config.toml
dataset = "read English sentences (LibriTTS-R)"
spec_augment = true
win_length = 512
tokenizer = "word"
norm = "layernorm"
shampoo_beta = 0.99
one_sided = false
weight_decay = 0.1
Rows from block 3 of a small CTC audio transcriber, named by matrix and row number. Rows with one number within an expert belong to one neuron, the router's apart. Each number is 128 + 24 x the weight over its row's rms, rounded and kept within 0 to 255. All counts start at 0. Numbers have three digits each. After the name is the row's rms in percent of the matrix's.
Before each expert's rows are labels from the 100 clips, of 14976, where the router gives the expert most weight on average: "strongest on" is what is common among them. Only what is clearly more common there than usual is listed. The data: read English sentences (LibriTTS-R).
# router: slot weights (model.blocks.3.mlp.router.weight, 128x192, trained with AdamW), inputs 0-95
# gate: expert gate (model.blocks.3.mlp.gate, 64x192x192), inputs 0-95
# up: expert up (model.blocks.3.mlp.up, 64x192x192), inputs 0-95
# down: expert down (model.blocks.3.mlp.down, 64x192x192, transposed), outputs 0-95

# expert 63
strongest on: the word "his"; the word "is"; the word "as"
router.126 100:161136118086099119131143113122130116102110133152167177137141076126153129119109113149112142164124080134150118134143077152079133157134139149156167129117075094122138100119125145106088131137155101122164160123120151129106136141118149124124123072161134153182084116167128144115121124136124109148
router.127 097:156088116107109124111119111141149133112131111145148163147125074131132155129074097150132138159147097132153147132152145159065137132112117121176130140119100092087120110128146158076121123123140120111158159105113166114124163148109130140161140073128157152171110102157149115142135134085125099116
gate.0 109:103089157150147127120139127104201135103091161124134086147149134141099101137106136126127118111125137111119141143143130148108108117094154128195119172107137155135145152126152190161193127115125128087126153128089115129168128150138136133131110128088135123165146154120134082127131144129173135106
up.0 102:135146107102108082143112148149084143129152113122115132105115132139169125145131144140128154165122138173146101119153137148148159146143089131054116118126128113142122112163102094098061092143153127153133132135172123101081114122120088109131137148155127135112106147154120168139140093134079116131
down.0 102:106132141145147130119142130142133131128090199132119139153154071142128117104128161145113122150158146159124149123130180095133139140142122074109121129095140157125139137154099130151146124116140142153142137146122129156182154168108147169088148110146148107156146125094172113159162101115172085127
gate.1 092:122109141134155157095148116116113140113126119147104124172164132130154136159145106142119152131144131133132102127128100183131125112136105153162072099154110151140165128152154142091110176154072127152123119120134080189146120108147112096086178159131141147091119131134139122143131122144145093181
up.1 102:093114121102151128115132124100124149117153097140164120130162159099119119147154089134120136139153136119151110136072101137167116067117107119135081087121163120125135136153118129128132161134108142130129109120101149164152119136109153115107118140111135162156102117170133096154131117127210106136
down.1 091:124082176155134071154120090148124123125125104125098093149168107115123123126151117173108110115121098128089141157121139122156119145131169087150151138131147149158106083141105149132100140112150124131108145144127144121136126142101157154154145118125144198092132141121110153129180159130150142141
gate.2 080:136117219107139132117155103125159117134129130144147133138134138090123109127162182107118136144076134129089154125142086138125105132158104120131130127144107095163067123106134137114135158106108145171126171098125102098124103103148168135107134097109106113140180136123157131124137090160117127138
up.2 089:144123172123121076152161102115138135102076112091159095091158165116141078106151130097137164142140128131117152126135103093150122156130094159104156146159135132164089076132160108143103124131121099156129135120118082115109103169090163151140108104126146119107146122093124144125134133140145144151
down.2 097:120129106156091129131120145144138154143130104122194117133131134084110115096152110146114091113133129145116121120154129110139176163137091104124092125137169146125109169160109130133173098116137102142120136094137100101113140114123118140111093053070125145118165143138095202111105101118159121121
gate.3 100:159113113141122129187132131113119167134123099186139152111121112116129140120136128123151097112150121156117119114119109172142104099143136158082158173090151115116148133136157115129106132108135100144154149140182123102118068135154137144108150148133086129148121121129071102127151118119096113136
up.3 103:098109153106103120103130172173130097118114165095129097129163131145137098091095124152100159120108118143145133123142106103126119154136122120158094112162107116125143122104090127108149142140092164120093125129075108152115184123085148148166109097170158120141151120159117152098100151122156112128
down.3 104:153168114145141159133114126138155168165159158128092161139126161157130142159176143146116084102168165109101190171104109084141186147123148137111173166134134105117160108176081145110126108153139143098121134148105109110123091119169112109111115126096139104131126163104086101135107147129102119112
gate.4 094:126109131101114136091127112142129119125131139111094151151139149123103099115097113075135138114179114126191108150076130078100082167129112121152122133126121096126118113132138176155131154096164128158130153098134140108118144124111098164160102100138156115120109131114107132110131082088126102125
up.4 092:130115114115128126065110092147123106126133138109088123138141159131125091130109093079156135118171129118188108156085129104104079158135106109155135132136112117130112107145152162137135163108184141148152142112125127101111139101097092155145096089137166109116134125121120124099122090087133103111
down.4 099:117132128140071115148118092101110121114160172133129108164063103139105105120167139134105164126176116109131126136146077160122141163122137121122125089135157148128113141130092139116111113140110130150141123167150158139109096094136151114143121098142085159184133147110162178135139118115130081114
gate.5 117:148153153134180171107146129111133098105148135163129127137115102123170130127084124163127104182109168172097093099132135137131138143143097160088132093112102156111129141137106128111155145117129112088137077118091108129113142122138103133134118065160141108123142091121140134129135146085097129160
up.5 115:100103124128114095153110134170157149130121098107105161127135132152089127157130125105147132069135116093164174155112151108127116115142148116155130175145187101129125135093128119127101137153138112149119175124156157139124104159106128137139138200122125149143111146134129131131099137147146102093
down.5 105:129105116125114133098137116098141147120139109120114137110175156104131133109097137114072139194140141097162198148143135088119142125138155133131126087098145142165115095165130113165073106158145129121071117121134159137112106140159120149160086147149147130128138121150136073122132117113131149094
gate.6 110:121104122103133125129070118122139142126151169099120129134137145111091108179183146105129149126149128153153125107108156116072159088130086153127152111085114116127164089161114169174152109141107152178125130153114098146125127121137115122141098118131152101087074123176084090167155154100114125118
up.6 105:115138131153136131131188129157104114128140100132126120114100114119156145114102102147133101114113112102135132142145088127219086165126147104128089127185152144139109164090142070106067152126149114096120135127124149106136119126132143143132174166124135154144163133077175144111091102165164136151
down.6 103:117157113078135144113148161117121099085107145110111131112085102146141169171181131069129113113112119153116103174127161133089150143156148135115128108117157118149149120087150141096138140139134155125116134134134150124137136135160097126118161121151138108104137104133138147116150105108115134121
gate.7 092:140126160087066157113156114136146096159103144140159137149156107137129086089144107107135124118147146145135086151137103101141126151091147101143163116116133171125144127087155148117144122129096163109102155104081108190153150127135122085121112151085130084151106126141115129138144100053116100122
up.7 097:120125111171164090163105128134117159094137111149146135111075144105147127149143144149130108140088107100143122091105143186154120083185134156102128119147147074119107114153105134139083154156145088149137106130142172109108088131156134155137140134164130132104130135108146108125112140210130150108
down.7 099:122096154109134130151125112150135178145125107145121147131128145132186113146135120120073170108138135123095163140137125162166106123112178076064156126111139156110159101142145065099119124094132142103122103144114158131108141090102121133125176118152115117123150135137142145138105115113104085129
gate.8 106:145159113114130108146198187139148098096130114150150077073123128169096150126113175149118139145129188133099129143123139153112141101137144141130168119118119156102105115130143116105130131114143090095103153152131124079113105120154118126148144170093149117119106104148113124144089166149107136155
up.8 103:182146152123097094110132170137144074091119122123129100109095111103152124144108134141115128119123147129110108136132164138141133109128131147131157145092133178137131125122147110137126171101132101138122161145174150061142132147119107114129162146105165139083113154183101123163127170136124116117
down.8 109:091163151120115154150098136157128157083059142093108103123143105086154134148094192108131114138122111116130102129086131109163120128140085141145099130118125121147164112121147115113152146119107162130138120107128117143129154183122180129138140125141103166146158142121170105127094100151116146139
gate.9 089:134088147125125109125115081162134119138149114104115112125116146119125108170140112089163141110154101121129162106119116099154112124144152128144095153141124111118126146171114095111102148082147144143139071159104149180135116173137156127143153173080147123129087122128137121119113124119145142116
up.9 090:150124140110122114142148126124147090139132151129162112116139128115136125141147132086164151055143102135123151112161124114168150136140140127117101174099141128135112164127096092109138153107143108145127087140140139142145148148140151133140187153104106123142115168124137108130149158144127141125
down.9 096:138132151109141160078101139135132129120171153147108099080106131128125161141170145145150099137161127096111139119109156171113150074142157151083127118078106152127119120134085157112108139073136122126127120165113150121105147088142122162105143102117133089109114152107124137095098139148151093101

# expert 57
strongest on: the word "he"
router.114 101:126138131091164125148128126121170154122107153091171112149120101138127134114080094157130130102159142116108152091146071130123119123153106144138137150175130136101156107108130162106108094116139116116145095132129176121149131126143104142149153096128156093154112101108131109147109177138108090103
router.115 099:153125150123146135128134116123162144101082160093139147156089101112139144095077108141150139078192158136137150110176097142120145113164120115158170149131111131105125115128123169121129124149141095102153128152117174135116104113161117144127161120113151106158089119138117119169130155122108099125
gate.0 077:141142145129161171124099150103117133173146136144111162187089124163159112162121134121171167181107095156110155110103115114130147136181152126097117147142116133128167125124132096190117110105097132154105067132117107133104161115130100151146133113123109114154116091127122101170118120104144148128
up.0 081:113100119127114121180119123151127131104141109129110123110170160092094146130122139155112125108135138103156127149122146111157119104096101159122147107101114099162116141134122148066119164146152121124140152154113140104136149121129135108139132117111142149102139133129137141066127129152138076147
down.0 084:174086112108117129126108161114122147100143149079115158126092123102150146161106113090142128092135092115126156108143160137141094114113126113135161135125157124130167124118085135097160163090163194141133139146099115119125097106107165130146107101092117118134134132143168135139097149146140123101
gate.1 103:110096127119094109127114138114131141116136113138108120132157110096133114116109082146156104121154134154155120124126123143161109107161147129113133105155148163042098169118148167174094146148158107107140136107133149077101107107124129178157106094089156139122147152129151116103165153138127136121
up.1 117:155153119126147157130122117145107110147109098134139124135112144150128132134096131128117132138137136142186105115151146110095138156134113146138111167129121093198135102114127055083168131119090136119151115119155114172098145134112112104115175161145109108118147110134136156140121158099125061148
down.1 105:160132160125103115124119095134144102135160175122132121096134103137134116167116126113109106159119111162139100111128134152101087132134130113148103163106103138098102160081142133163125137121109096182127060109086075060138157146143151119121124103108147124130138149118123130132102127115090128098
gate.2 101:142114122136156192092157135121119149136116118164147119140129093131145149093134094150140084096190117123153102107117121137099147084098103137125107142135100148099145094125139143141141139149145119095147128125099073110140112123106126155131155146111164109157086141136140127128119135112098168103
up.2 095:131106142125163138071157151133117130087115127144147131133143136114080124097130111138125106076175182142138117119111139133147175129124102151117099145141137154115165099161125122133123134168134128093116123157142114084121138103086142130131140159108145123131106145122153127134166150091102142138
down.2 104:146116105128162142176134155137135175109123107170159140118113164132160102140125163094098117059119143141122087156139106136132174162136121139120139098138117136132164122141125142085129121164151163146148153155122128165094124153136134124148091088127080117132140114099103125136131094137123109128
gate.3 088:101096126105100105092109132112107112162067117135103120144148155119105179126100113097111132129186105124141151095129148087129131108150132083156113134120117160140097089124151117162138167121130165087124151164133159115138125143122100122158109118153148145108134142140145108152135108100119177099
up.3 088:132165089109157121161131123121129150110150141123160151157095099120159070137142127178139076111102136103072134111088109127139157138103128109111109130163181121118150174129141100134129114147090126112140118100098073119131118130127129166126159124105109136110101138089124111111128158155120149114
down.3 093:110145165123163116155123129170168115103122096105165094137142153162122070096133115122162127077098102175089147134154104138138148102104130106166127099155116128088128122115141084172122119135113112134138142134096163128158132166151130149127122148108144120074187108131172110148120112156135143109
gate.4 101:138150151131167124138142127124130145133131136102111149137150103158082146139123139109115141135122110150102126162115160073148124099117124058133132085133156147113122121181126114105125101148144150171153132133131110156117139126164125173141106095159093140161156131176109123143099147134112096093
up.4 097:149148142119183132135144113155133144143118122108102120143133109135098152151111134103130144139131125164097132184126156105146143089101119086119132096162151134104118132168141125137094098159147154167132124143118112132126125121150132156148130095157109125171147113189111141161124166127119095133
down.4 095:112125149114136118123119143077116128161171088116146106165130151146082118079137141143072145155064184148123131098119111184095141146159134173166117132151112133123109166109141136173138130101092136129107159114121132165145116129126080111117158162172100114115109135144095136145122095132145158168
gate.5 100:146109114115110121112107085132134142120148131115138143132108101087129101107107181118102124120132129132138093135131139167122139108109099148151114108130134127148138077126096149141128153159084131091122105153115118137184158082128133120138114173109148128144127124121127083132143146136095148091
up.5 103:149113131145125114120117109145132117131175151117119122123139118140104128113110170099100145113110129135132092128117115137122164096103114158152095122120151126164149090100097184120097134170125137089111135150073121139182153096120129145098135157095145110117106137130146083162174150174112171128
down.5 101:149187100145100088084134161143100131179122121134123097153153127130130102116131138109088105143135089115051162168150129141086103125094121136153117158138145127130151075103159119096133119111127131112108116096102129140151133110098104121176090115138142069146179148148137121100135144151140157118
gate.6 090:116125155209116131086116105108152126076116145110137125095113145132129170160137100178129118163151132091139125135157102133125129123153132141139143129157123133142082078163136088143161115127161158144144134122096079121100121124120161115102078148130123121145133093108142114134126148103120106083
up.6 101:120127179124117117071155113110130150088102124136156140134144113097141159128114123157113103125134077122092157151150112125129134152148107113128139111171089171187108127116093127152113121134174111088158142098146120078156150118108121128129102148150118114143169084155123121107098166145148195127
down.6 096:133168156138086158118145118119159149091123126212126119119100105124114136127132119128124068154120144151112129138124144105111144129105169146137145163139150149141154137096147120123145149105147125133131096111131107115111125149170136161116096129107113130178111098092132101106122123104135188139
gate.7 112:175144120173133134152087097151152147114130131131128149154133126140191142127119101142082142107100107103200141095098137116141099137127073106120132107129124141152133135127087100115102119137167131139182178115114114184103124173135116145093124105172165169147104123126116100130124170126157172121
up.7 110:168139165157131100133141139142156146100148147149120143138160112153215139157131104144080139105100091110194133133142106118129079145142095099132122106102120112152145094143090090101106119131148153127183168114123121182118120159136113159108128111161169187143121153132097114126139137126186181118
down.7 101:111121144129071172117136132121135132109089161115123155135132119114084137154125120188156125177105186102146089131140123154148154116135129164145099119114168104112135129123170109134074109156125147101134060136140110086139126138086129129120064113144090171121111125111129122136156119080167126133
gate.8 080:153145102125159141111149081105140110111161152110114134142107102098157106125112137089126083132143127126092130133137140123116150165129103146166135130176123155134120147106144123135135126090109119136117124149100131107140099107160076135147156148132144143129131118172156135176082061170115122150
up.8 086:169092129113094103151152152120155127159120138153084187134147126078127123114131142151130100147143139099157080153141144096095116144152163130163109079177138075128126161129141129131125155120095132104102110122111121116132123126115110132118193135106139120086080126130076102140129125164117138121
down.8 085:155113147134131132142146133137140151133116095143140099155136150122164111105125142084073103067115097093144125145112144107122115171143162122162160156120122118157127123071137160133160164160122158144129142132129118177146169090160105138106103165107109113119157130117131115098172116162098143123
gate.9 087:082106136136138068166117119135132099127110143095073109141136147124140148122085111124153129148099114155132128133088114182118147139146120088137178148137167100109125141086101112083152147144167091121127125147121114127159164135200139120131148118094178138140118193146110165145152142139107144112
up.9 088:089146143141123077141109144118122118139107122090086120124118117132141136101099144132157118167090103169104121137102114167126095121125133100140173140102160080113131143114105138109160141195176117141141116131133127135162156079175098111131141136108168140125140187135088188135163144168114161106
down.9 098:136107115113177090108151144138097142099167122158130129116120131121115149111120071131123181128122137108143136153122153123115127157105113122125159147133090168102141167100116123154162084108107120130134150132102175131114137154131150115140088148156131110165131114109124147124152153179148168167

# expert 36
strongest on: the word "said"
router.72 113:165166146132146161141178130176109095094127132165100083136157099095130147126133117133092154133160101123108133127162142118082136091137156182110146107124162159121145148100176130120176108161158143133147133126086147142139128131133108084123096135139109160119119114154118115099158103093134106138
router.73 097:092116116110131135151092124144161144100110123111127095113146106155163140138114088144172160119126108115115130119098120125162128113128081110105103162176144129101144088126173129091165116133136122148103152083091101122144141131148189108091153096135132082102113114143159144129144139142126061117
gate.0 102:125144138108129132146089139118161148153122142147124163175165122164127109107140145165153123165120129125132185153139137103153100165128158100094143102150131142108150114084157148143145112154122118142104152132161099135173134134127102135111108095133113139094121093142152134116118061137098153165
up.0 100:132140125120100118136101144130130140125147140167147183159146135152159126111128129156126135170138101102137184132126135091150096149126156090116160119132150125114134107073138135137119163136126129136107137149135082106125131147099126129086124102147102103072110085168153125113152091140084142173
down.0 111:121155140142113108158131150142098157114088137144115129119166142096136108126165160160093118122127131156106157100096099117146086123172108158141162145169133114121155140095141125073103111124105153109104125132122101062167108143086080163161123101122107145131130149130162125141102118114123145127
gate.1 107:138112101122152138162107163154139128116129168151104160104175156186155119124137130117144147105114072111177107148117127141107129091096104168124101145109150097077126154126153122081124147114116180113143116159083116130125089155154152098134146114139095136165145098098119132163146122141111187138
up.1 107:128124176171125138141163170126122136126151111094116102130121075073100124126155120138130140133146177141108136115148144093137134160160151111127132105143104127140094087143140144164141151153161131164142107081152112136135127137118115147095107143129139135089112154122132127070111107127134085172
down.1 107:154122122134110143091127118141102103118148055176130129135175101150149148126124133115118112149091118132078077139091122079137131151145104088136143121147090121118161103150088151153097114123139084157124174143129152109103162151127137113142105120129128125141129130148127140160178111169149131147
gate.2 104:126142113115131100136158059120146142100119132140137144157104164157136120106127171107118139138091094131143183131082116117143149160084108161134113145160134116109134102137133110098108137140149124122155116108139117125116097122122125065124139132151126105130102126102118129166142134144124122130
up.2 109:107110149142141171133106174115124127141150105101126132120120108127131119158121108137156124121146156116113078149142183127098115135109135080106156125102149160138121136117121133140151113111110114118075132116118134143156151129126125167131124144087131155114137140192148088086137086120132158106
down.2 111:109139105114169167160120164108098161141152162129080113136139192142123152142108127108108162152078114152129147104135157109064133125100095110152136123152146099112118148126164102103125117146131125150145156134137103133088126143162130162126124152115154125094162153073127114127113155109111117119
gate.3 100:163133119092132162092140142162117125074117132111119133156129114120140112088134129140095142104079158125163092103113153173098136135123112159102138114099157126117144150127094127150171153136109104134117177164148162103117125140166155155131132117165104149062121100139119107109133127129127155176
up.3 102:101117125147133142169121131102124111149125168142153140120101152101139117165103083129126100153187101107111169143137117127121102100137160144155120092147128141127088116139136113101110110098137163127126120082114143169135087107106099126123132148116162108146119178145141139140128169153147149092
down.3 100:182138106155105131114127109146130109154098113098127130102132130166109122117086137120105116120162145099153108114135172143147126110126129179165138135119149070138158139110089111124129150109117086136131133138120111129150162099136117152117118100141160132180159126130138152081068135167103132151
gate.4 104:180181131136172098141120146132136097111126131090128125129152133119103129136142066101152127129118132124142087091146158145107137128167093123112092089132128120107146110103127121136172095155138091182097117120156122131113176085112150136131124126121107193098121163166175123052102140129113136134
up.4 117:172178126149167097135152140103128098107137127100094111138147138128099136149138105107149088126099152138117107090137150142094129139165075130112095097125126102113158128111123143129144102141123106176081125140163138125097187108134144113136106121123108178093124149159188092058089127149109150129
down.4 103:116096153119077133080162116160151133103118108149149132151138157174153098183131153101139127103123178170089112161124110102116122142129148094090145165150176131126166128102161161099143101153144122119144134108132149134137104210151166086118100102152079129167133138100141113102128104123099125092
gate.5 096:168146145106128166101134138170112120095140092122122087120154110123127074139094130147137123076147125128095148133108149183082108163110132111116167109138156108163111135138188145134115088154118112168171109145130127113121119086165129143093112119135174124107098124131121164162122165123120095121
up.5 105:115130132118113142142109114170140162111161155148149119148170147147128081159129149135141118103107112162103171150127155156121115127141124141106167118170151130140104128145109144140136140150126123134151151139130096158061144095127113147139102121151097128133148128144149108133120111109122147120
down.5 102:142125121135111114107150125114132140110112139114121098149157148098106131126137118097064102123111153152111147148148138144103120111142131126140127137109105139099124124135149144149200124128105159145144153094096109161144097081116185139151142167123127060147180100125122112125099092108058146102
gate.6 130:090131130112156147109120143137136150092180121117130174080154135100185177082126148162174122137139149177100129091131132110146109127082119116088146137166128120131134146107116110143124127100158147122133137086068098141116169169105112155130115144142101117129157116159128121118133110137157166149
up.6 131:101136124114145144118108147152139164090190115133119158087146134105174166064131170136164109140130122175117120098133160119143130133073124139096149154161144127123131150107120100129123120102168161143155145087058125124124158184098107131147120140123106137113142136145103145118143122128141161139
down.6 116:124144078155116183134144075125136132118095152099146123110133131089119110124180144102117186098107097145140154144101101137109105152091112134063128129164118131117157130091139129153085148091130114152114118116165145152106162119124127117117115102155108169148126178131104103135159100097136115191
gate.7 125:135143084072166119115180148132103097134099113145084137173137123172127113133077156160150111088111136065182119155166161140148133128114106128111080144123121123143175147142148140101161149082129134135080103119158152091134126133129098113114131132112113142149124129120114114121152125151132084104
up.7 125:073135139137084157170126125070156150112128107127155121118106144145173115173130141102102106164132112119157165136062139113123129154151125130122165118125120128106113114129151101146121163100131110135167139114109106152141100142109146090145179134151140075143127158136177132153096098125127119144
down.7 116:103151148149158116125119129132108126116112132119131091097083086146102137165112136152098126140127159093165122108116157182157115148134094079087131135151153107127091150158125163161143123127099141138128133135158147115186126150111124138113117136159170107110101082131130096152122128114076120120
gate.8 100:149159113119082187162117165128124093118172084132133146130126118171135104124154157112098148136150101099103107130156129097128093120144099113123162129089099159128129171111098136108178153131125159071178116139098059132172131141107175128143141147124135146134127098117125122174137128140119117132
up.8 099:117090151147145070113152100118130165133082176131115117143148147095117135158106118138149091141110143162148167120104118158144146136115163144130080122151157092115138067151142123151086102144122084170096132124143189124066127124147078129115125108130128125118125162140142137079118131115139138131
down.8 096:110110145109117154161149154082126129120128069114105149138080136124107130103125146127146161110129141163093091115115111140122127169148099094099144110119102095109139144149157115114144100160140131138140113091090159120138112114118131126167112175109135193138106136133133148127074124099150121119
gate.9 098:148122139132134142127146140142093133134147076134112136158098105156107167129112093168126105107139119097102128119105139163156140107099092121145108177104122158092122130074105116104114129114129131105148125094139147139126177111117116155140128122115140143151147099174076111098158143117144124174
up.9 098:140162117108143122127118102112155129126104167124126109116126158109138108122178163107120154152094136140124112138145136087110085146152156128120146059164104078147124136164147142150153147131104118147120139149147104141123076115135138119095123136127132087118121159112181173154127134126113137075
down.9 099:187160160168109101113141135119121071133150136126151140146121118126072133145119110122159119110144144164134171131128114125123142110128129112095148098114150127103152142138131139142130110107116164167157112114119123114134137166136168141144126102127102111100106151146141152119164151168117082090

# expert 48
strongest on: the word "to"; the word "be"
router.96 099:124132138089141154101127109119116128085073131100129100130136122098130094135166096135159166132155144126144092128132109156118124106139094146118122099196116155118116111124149119094150127078137098136103109122143090073124124097128141112112147108118119108165106127176131136121170160142162070146
router.97 097:129136123090107173114141118123087148098086128087123113124125133103108119143158099140136172131135107161155095122134115152124105116094120120121132126160115151115147127107133136123122138093144086127126089135173087094136125099103132098125170121154088116156115099189124127117163143145149047150
gate.0 120:119149178092129121118126125111118136126161092135106153090185105123118128158168137144115150182125130119128113141164141120159109121131145121105154133100108116130124164173076109138161173155107140120139171164105089159098169121145101121131127134149113194149094111173117084134153141150112162130
up.0 113:102097099111167117165150106140144091094151092131088129130175143128140106154122099109135120143116166123127074115133136148153093110125168136100173117108151108115141180120123108126155121131150113085060156145141138162114106123125134122125107150161122164165132164168148142097118127094118123127
down.0 109:160144145146121146140106123134111168153145116136101114132101123112145135135120105084193126116126120148163102170110153145102111096166114169147166117128108147086069165164173113083096133088093096115135079114115149166098113073128113150128107109121113119083158103105136117166150113142139139125
gate.1 091:062114144107114091092133085096084117133143092134154135171132147118160141126123094135118104144091134173164099140182138138141120116127151130104152120100091160164131142148144086133124108135132125149167161128117109111152146130114116153133089080097131144087131100131152168147128128129156129134
up.1 081:061107151104155108075132092147104101120140092133151112185136144081140136148114092133124109110144098162142112170137153189129105113136121148099144162108115167129115162129119096115129118115132148130155159131165113089132154107122104133160118098128137104080133110120099085147122162148158108113
down.1 092:195166148117123113169136125160153119098116157131116124129101126126120120144075094134135131100125135140118121092121129136107129151155137162137156139122159117070129100087116140095146146133159183153130164135102129097133097105147145094116187124149118144138115131123098099135165130176129099133
gate.2 108:138112127121147169176129167116178135126146079148125111098114160131083117162130104095111103143109095102130127116126102160132129121159152121160140111111154129076143113135133122098144141129114116121101068099117104141154111125090124130127154167123107108149062121129108166098139110131133099104
up.2 098:135146130136143135184140142124146131135117100118104080115148174153129127174104130134129083094154069086145159153117149162125136119172166096144145109125147132065131130149108133121143159166122111162124116117123097118148080086105152089093139174131121134170100126127111143093158133132163100121
down.2 103:108123109093163129159153142096119150091106138120109133157098112117136121154155150131128103140123103110108145132105106141149120147128138143122147130099123123161154086159144138127142094100167149108085170126124171173129140115093175109183151140129111150147116148164119157159166123166151109150
gate.3 100:120093123115206105102130141125143119104125152125120096143161108141133170156192140135092150137157088130131160124156110156140143121104106148127110131112124149123096069157107138087129071109139135100130100087122132089161159081128144143100113121142143093130101153133163162098139131144096128116
up.3 098:129094132091172088107123133133122143106121148110120116173146114128130184143169148113101133135113089123161127125158101158145176125142113184151105125131105123139107098105122130094127080134149138134152110099150145138170168079108128167124107151141162129138091151140171146099140142167116144127
down.3 099:120099118113099106134125110101139102129133118100110148166166144126117124180131111091126113098082158130087126091140116112154090173130148147115094085136122116115093152110141145144095106162104098155119142101185113146131158146127137121153124128128172091152145113141180135099130147120143154133
gate.4 099:119146136089114063137156097099112163129146153125187157126119075142116147130137156105173157119124135134139090142155104117188108157105138116119152084130145118162129152137104095110156103142114145118115151130108164091134134115104144099102113141082136123148135149110115107133131145103106166078
up.4 100:151098108190145122101133156144125134116083128113053084155140144176115100131125119146081120126132108126128186120105151136117159116136085130133158164152119166120112119119159118112124135107131127116139154140121129168162153098137144149135148111137109137086107088124149148143113062147174120109
down.4 098:141156155123105117098113084132107095111136100121092132102149071142118111118124099135158120131163114119111089180131135090143164099108115127124156140124158120147133132148145161137115148151139159131169148157188134141119112130141095103166165159112141145114111155118131135098144150113096118095
gate.5 109:094125138142147139126142171141148115143178121161136120135158111152123114082159142160108137108093111183135130122186117158120122101096146158110113156153108141100134133122145104150126109070118113092152128130159118099129142174127113121140126120120125117114114106133121108180124117100055111140
up.5 110:120131133152126132135176188132131116152153149153107142113119147169132135102138124122083131146103128133126175088164124169125113088125151168116112112100124108143120138133136121144080120101132134108176144113160087113140146165109119101131148120124120112098113083120110100158106124081064115111
down.5 106:121090152125113165143105119135106111117136137124162099100135086140166119150110132150154154163143137102158098111135121127158131112122127087113121118083112146148110105127122106167133143165129161151071156094131146114151160111139146140088152115097091148121097186123135131096134104101142149141
gate.6 103:116077145101122116150140141095129175122114131127144107126133139080176113151152112097111146082137079118082122119131134110121115111101108103175111138095134120117136149095113141161119067100102117107133199156115098136158143117133153104126121119115127127151158138125134146135121120089120119127
up.6 100:096098130105129099108086147108100161137114133162136118122137121109164093125119101076133108103146075135131098130145167100104124122115085133095134148141119149136150113101148157155125122108135137117127141175142111127144157136121134114133125146153129132160146126140118126109106086114086147134
down.6 104:132161088111109150112136148133127088119119128135173129168153152104141122197125111132119126113113162128101125099152104172109139147126169133125114128116114136107135150114175087143093168109149110132126144136133121160100130133155142087108116107159118115161138123077152145121111108111141146148
gate.7 103:125098148153098140146146128168106059141117149115161088167151144110112135107095095179146098115131143140138102156142091156141119155152097112133104120121084093121120117151108135171098078100138113154112127131101152136132119117085162141149108122126145119106127139100146125144111091078118087094
up.7 110:158129099164125157122122136094124141071081119135167160109146098110146132154166141120130117090112112127126111101151138148132121175119085094097098092105182129109145103103141139100152078117144111091121145105117143110127148152113181115097123156114089125145087121166110162129159117163099116119
down.7 100:143144074136129146110154153141151114124152071125182140106108145099117145110152125148118091103137074153149181105145138106141102134112138159129164086163109122146142115141132143173109134095131117137138107131123116110138139123144134119128129153154115166158144170133170104145126167139090145133
gate.8 100:166121120089084131143098085093101136168155177106103143165136105131092098138124099114134145099108134089150154102133131129139126147105109123127119130169141180166071128135121123195122141139158098094085072125144097108116127164100112115134092117132108118152163120108117128112135123131143160168
up.8 098:152127106090103138160100090109118120152149159103112154157136116133098117116135101155142155120137126084134147076119117125126124135128080127115135112148139171163088121130109126192143100138163084115080075127139124105108120170107120122132095104131115128143154139104119112106144111127166155162
down.8 098:114135100136110112092089100156155091073126121107131143153094146150145129105105109114124126135152118147085113113089123172149109122108131174140133126141147103130169104133159156134130089119157153150162107068093118134155128129143179149109150170135135121157089150127137159139114134106101146144
gate.9 105:082104135135125140114097099099139136164130167141139122115133151112148135118114128132143147129093153106117109166119080178129140132113083096143146133155097139156118145157108120127097094157136144133126124140136173114113111129146147128103132145130095097130139093143122158124154128099125144158
up.9 107:083106117132166146087096120083113156151163175151131126114137106140135164126120116127160158154083162137135102151149091186102138102101102092116149114113110107142122154151108141134118102131147153137111109138125159158098149148133149103107163106144106141128154105105130122150162111107123133150
down.9 108:151094123132140164145181079114155133092136101138131120119141129128138090144125151100097146127128154164114150086110133107123129114134121132083106087106134129130177137121111123166148130132162134175130111120129142138143073124124111157171108135126138158117143129117129134178139100094076133148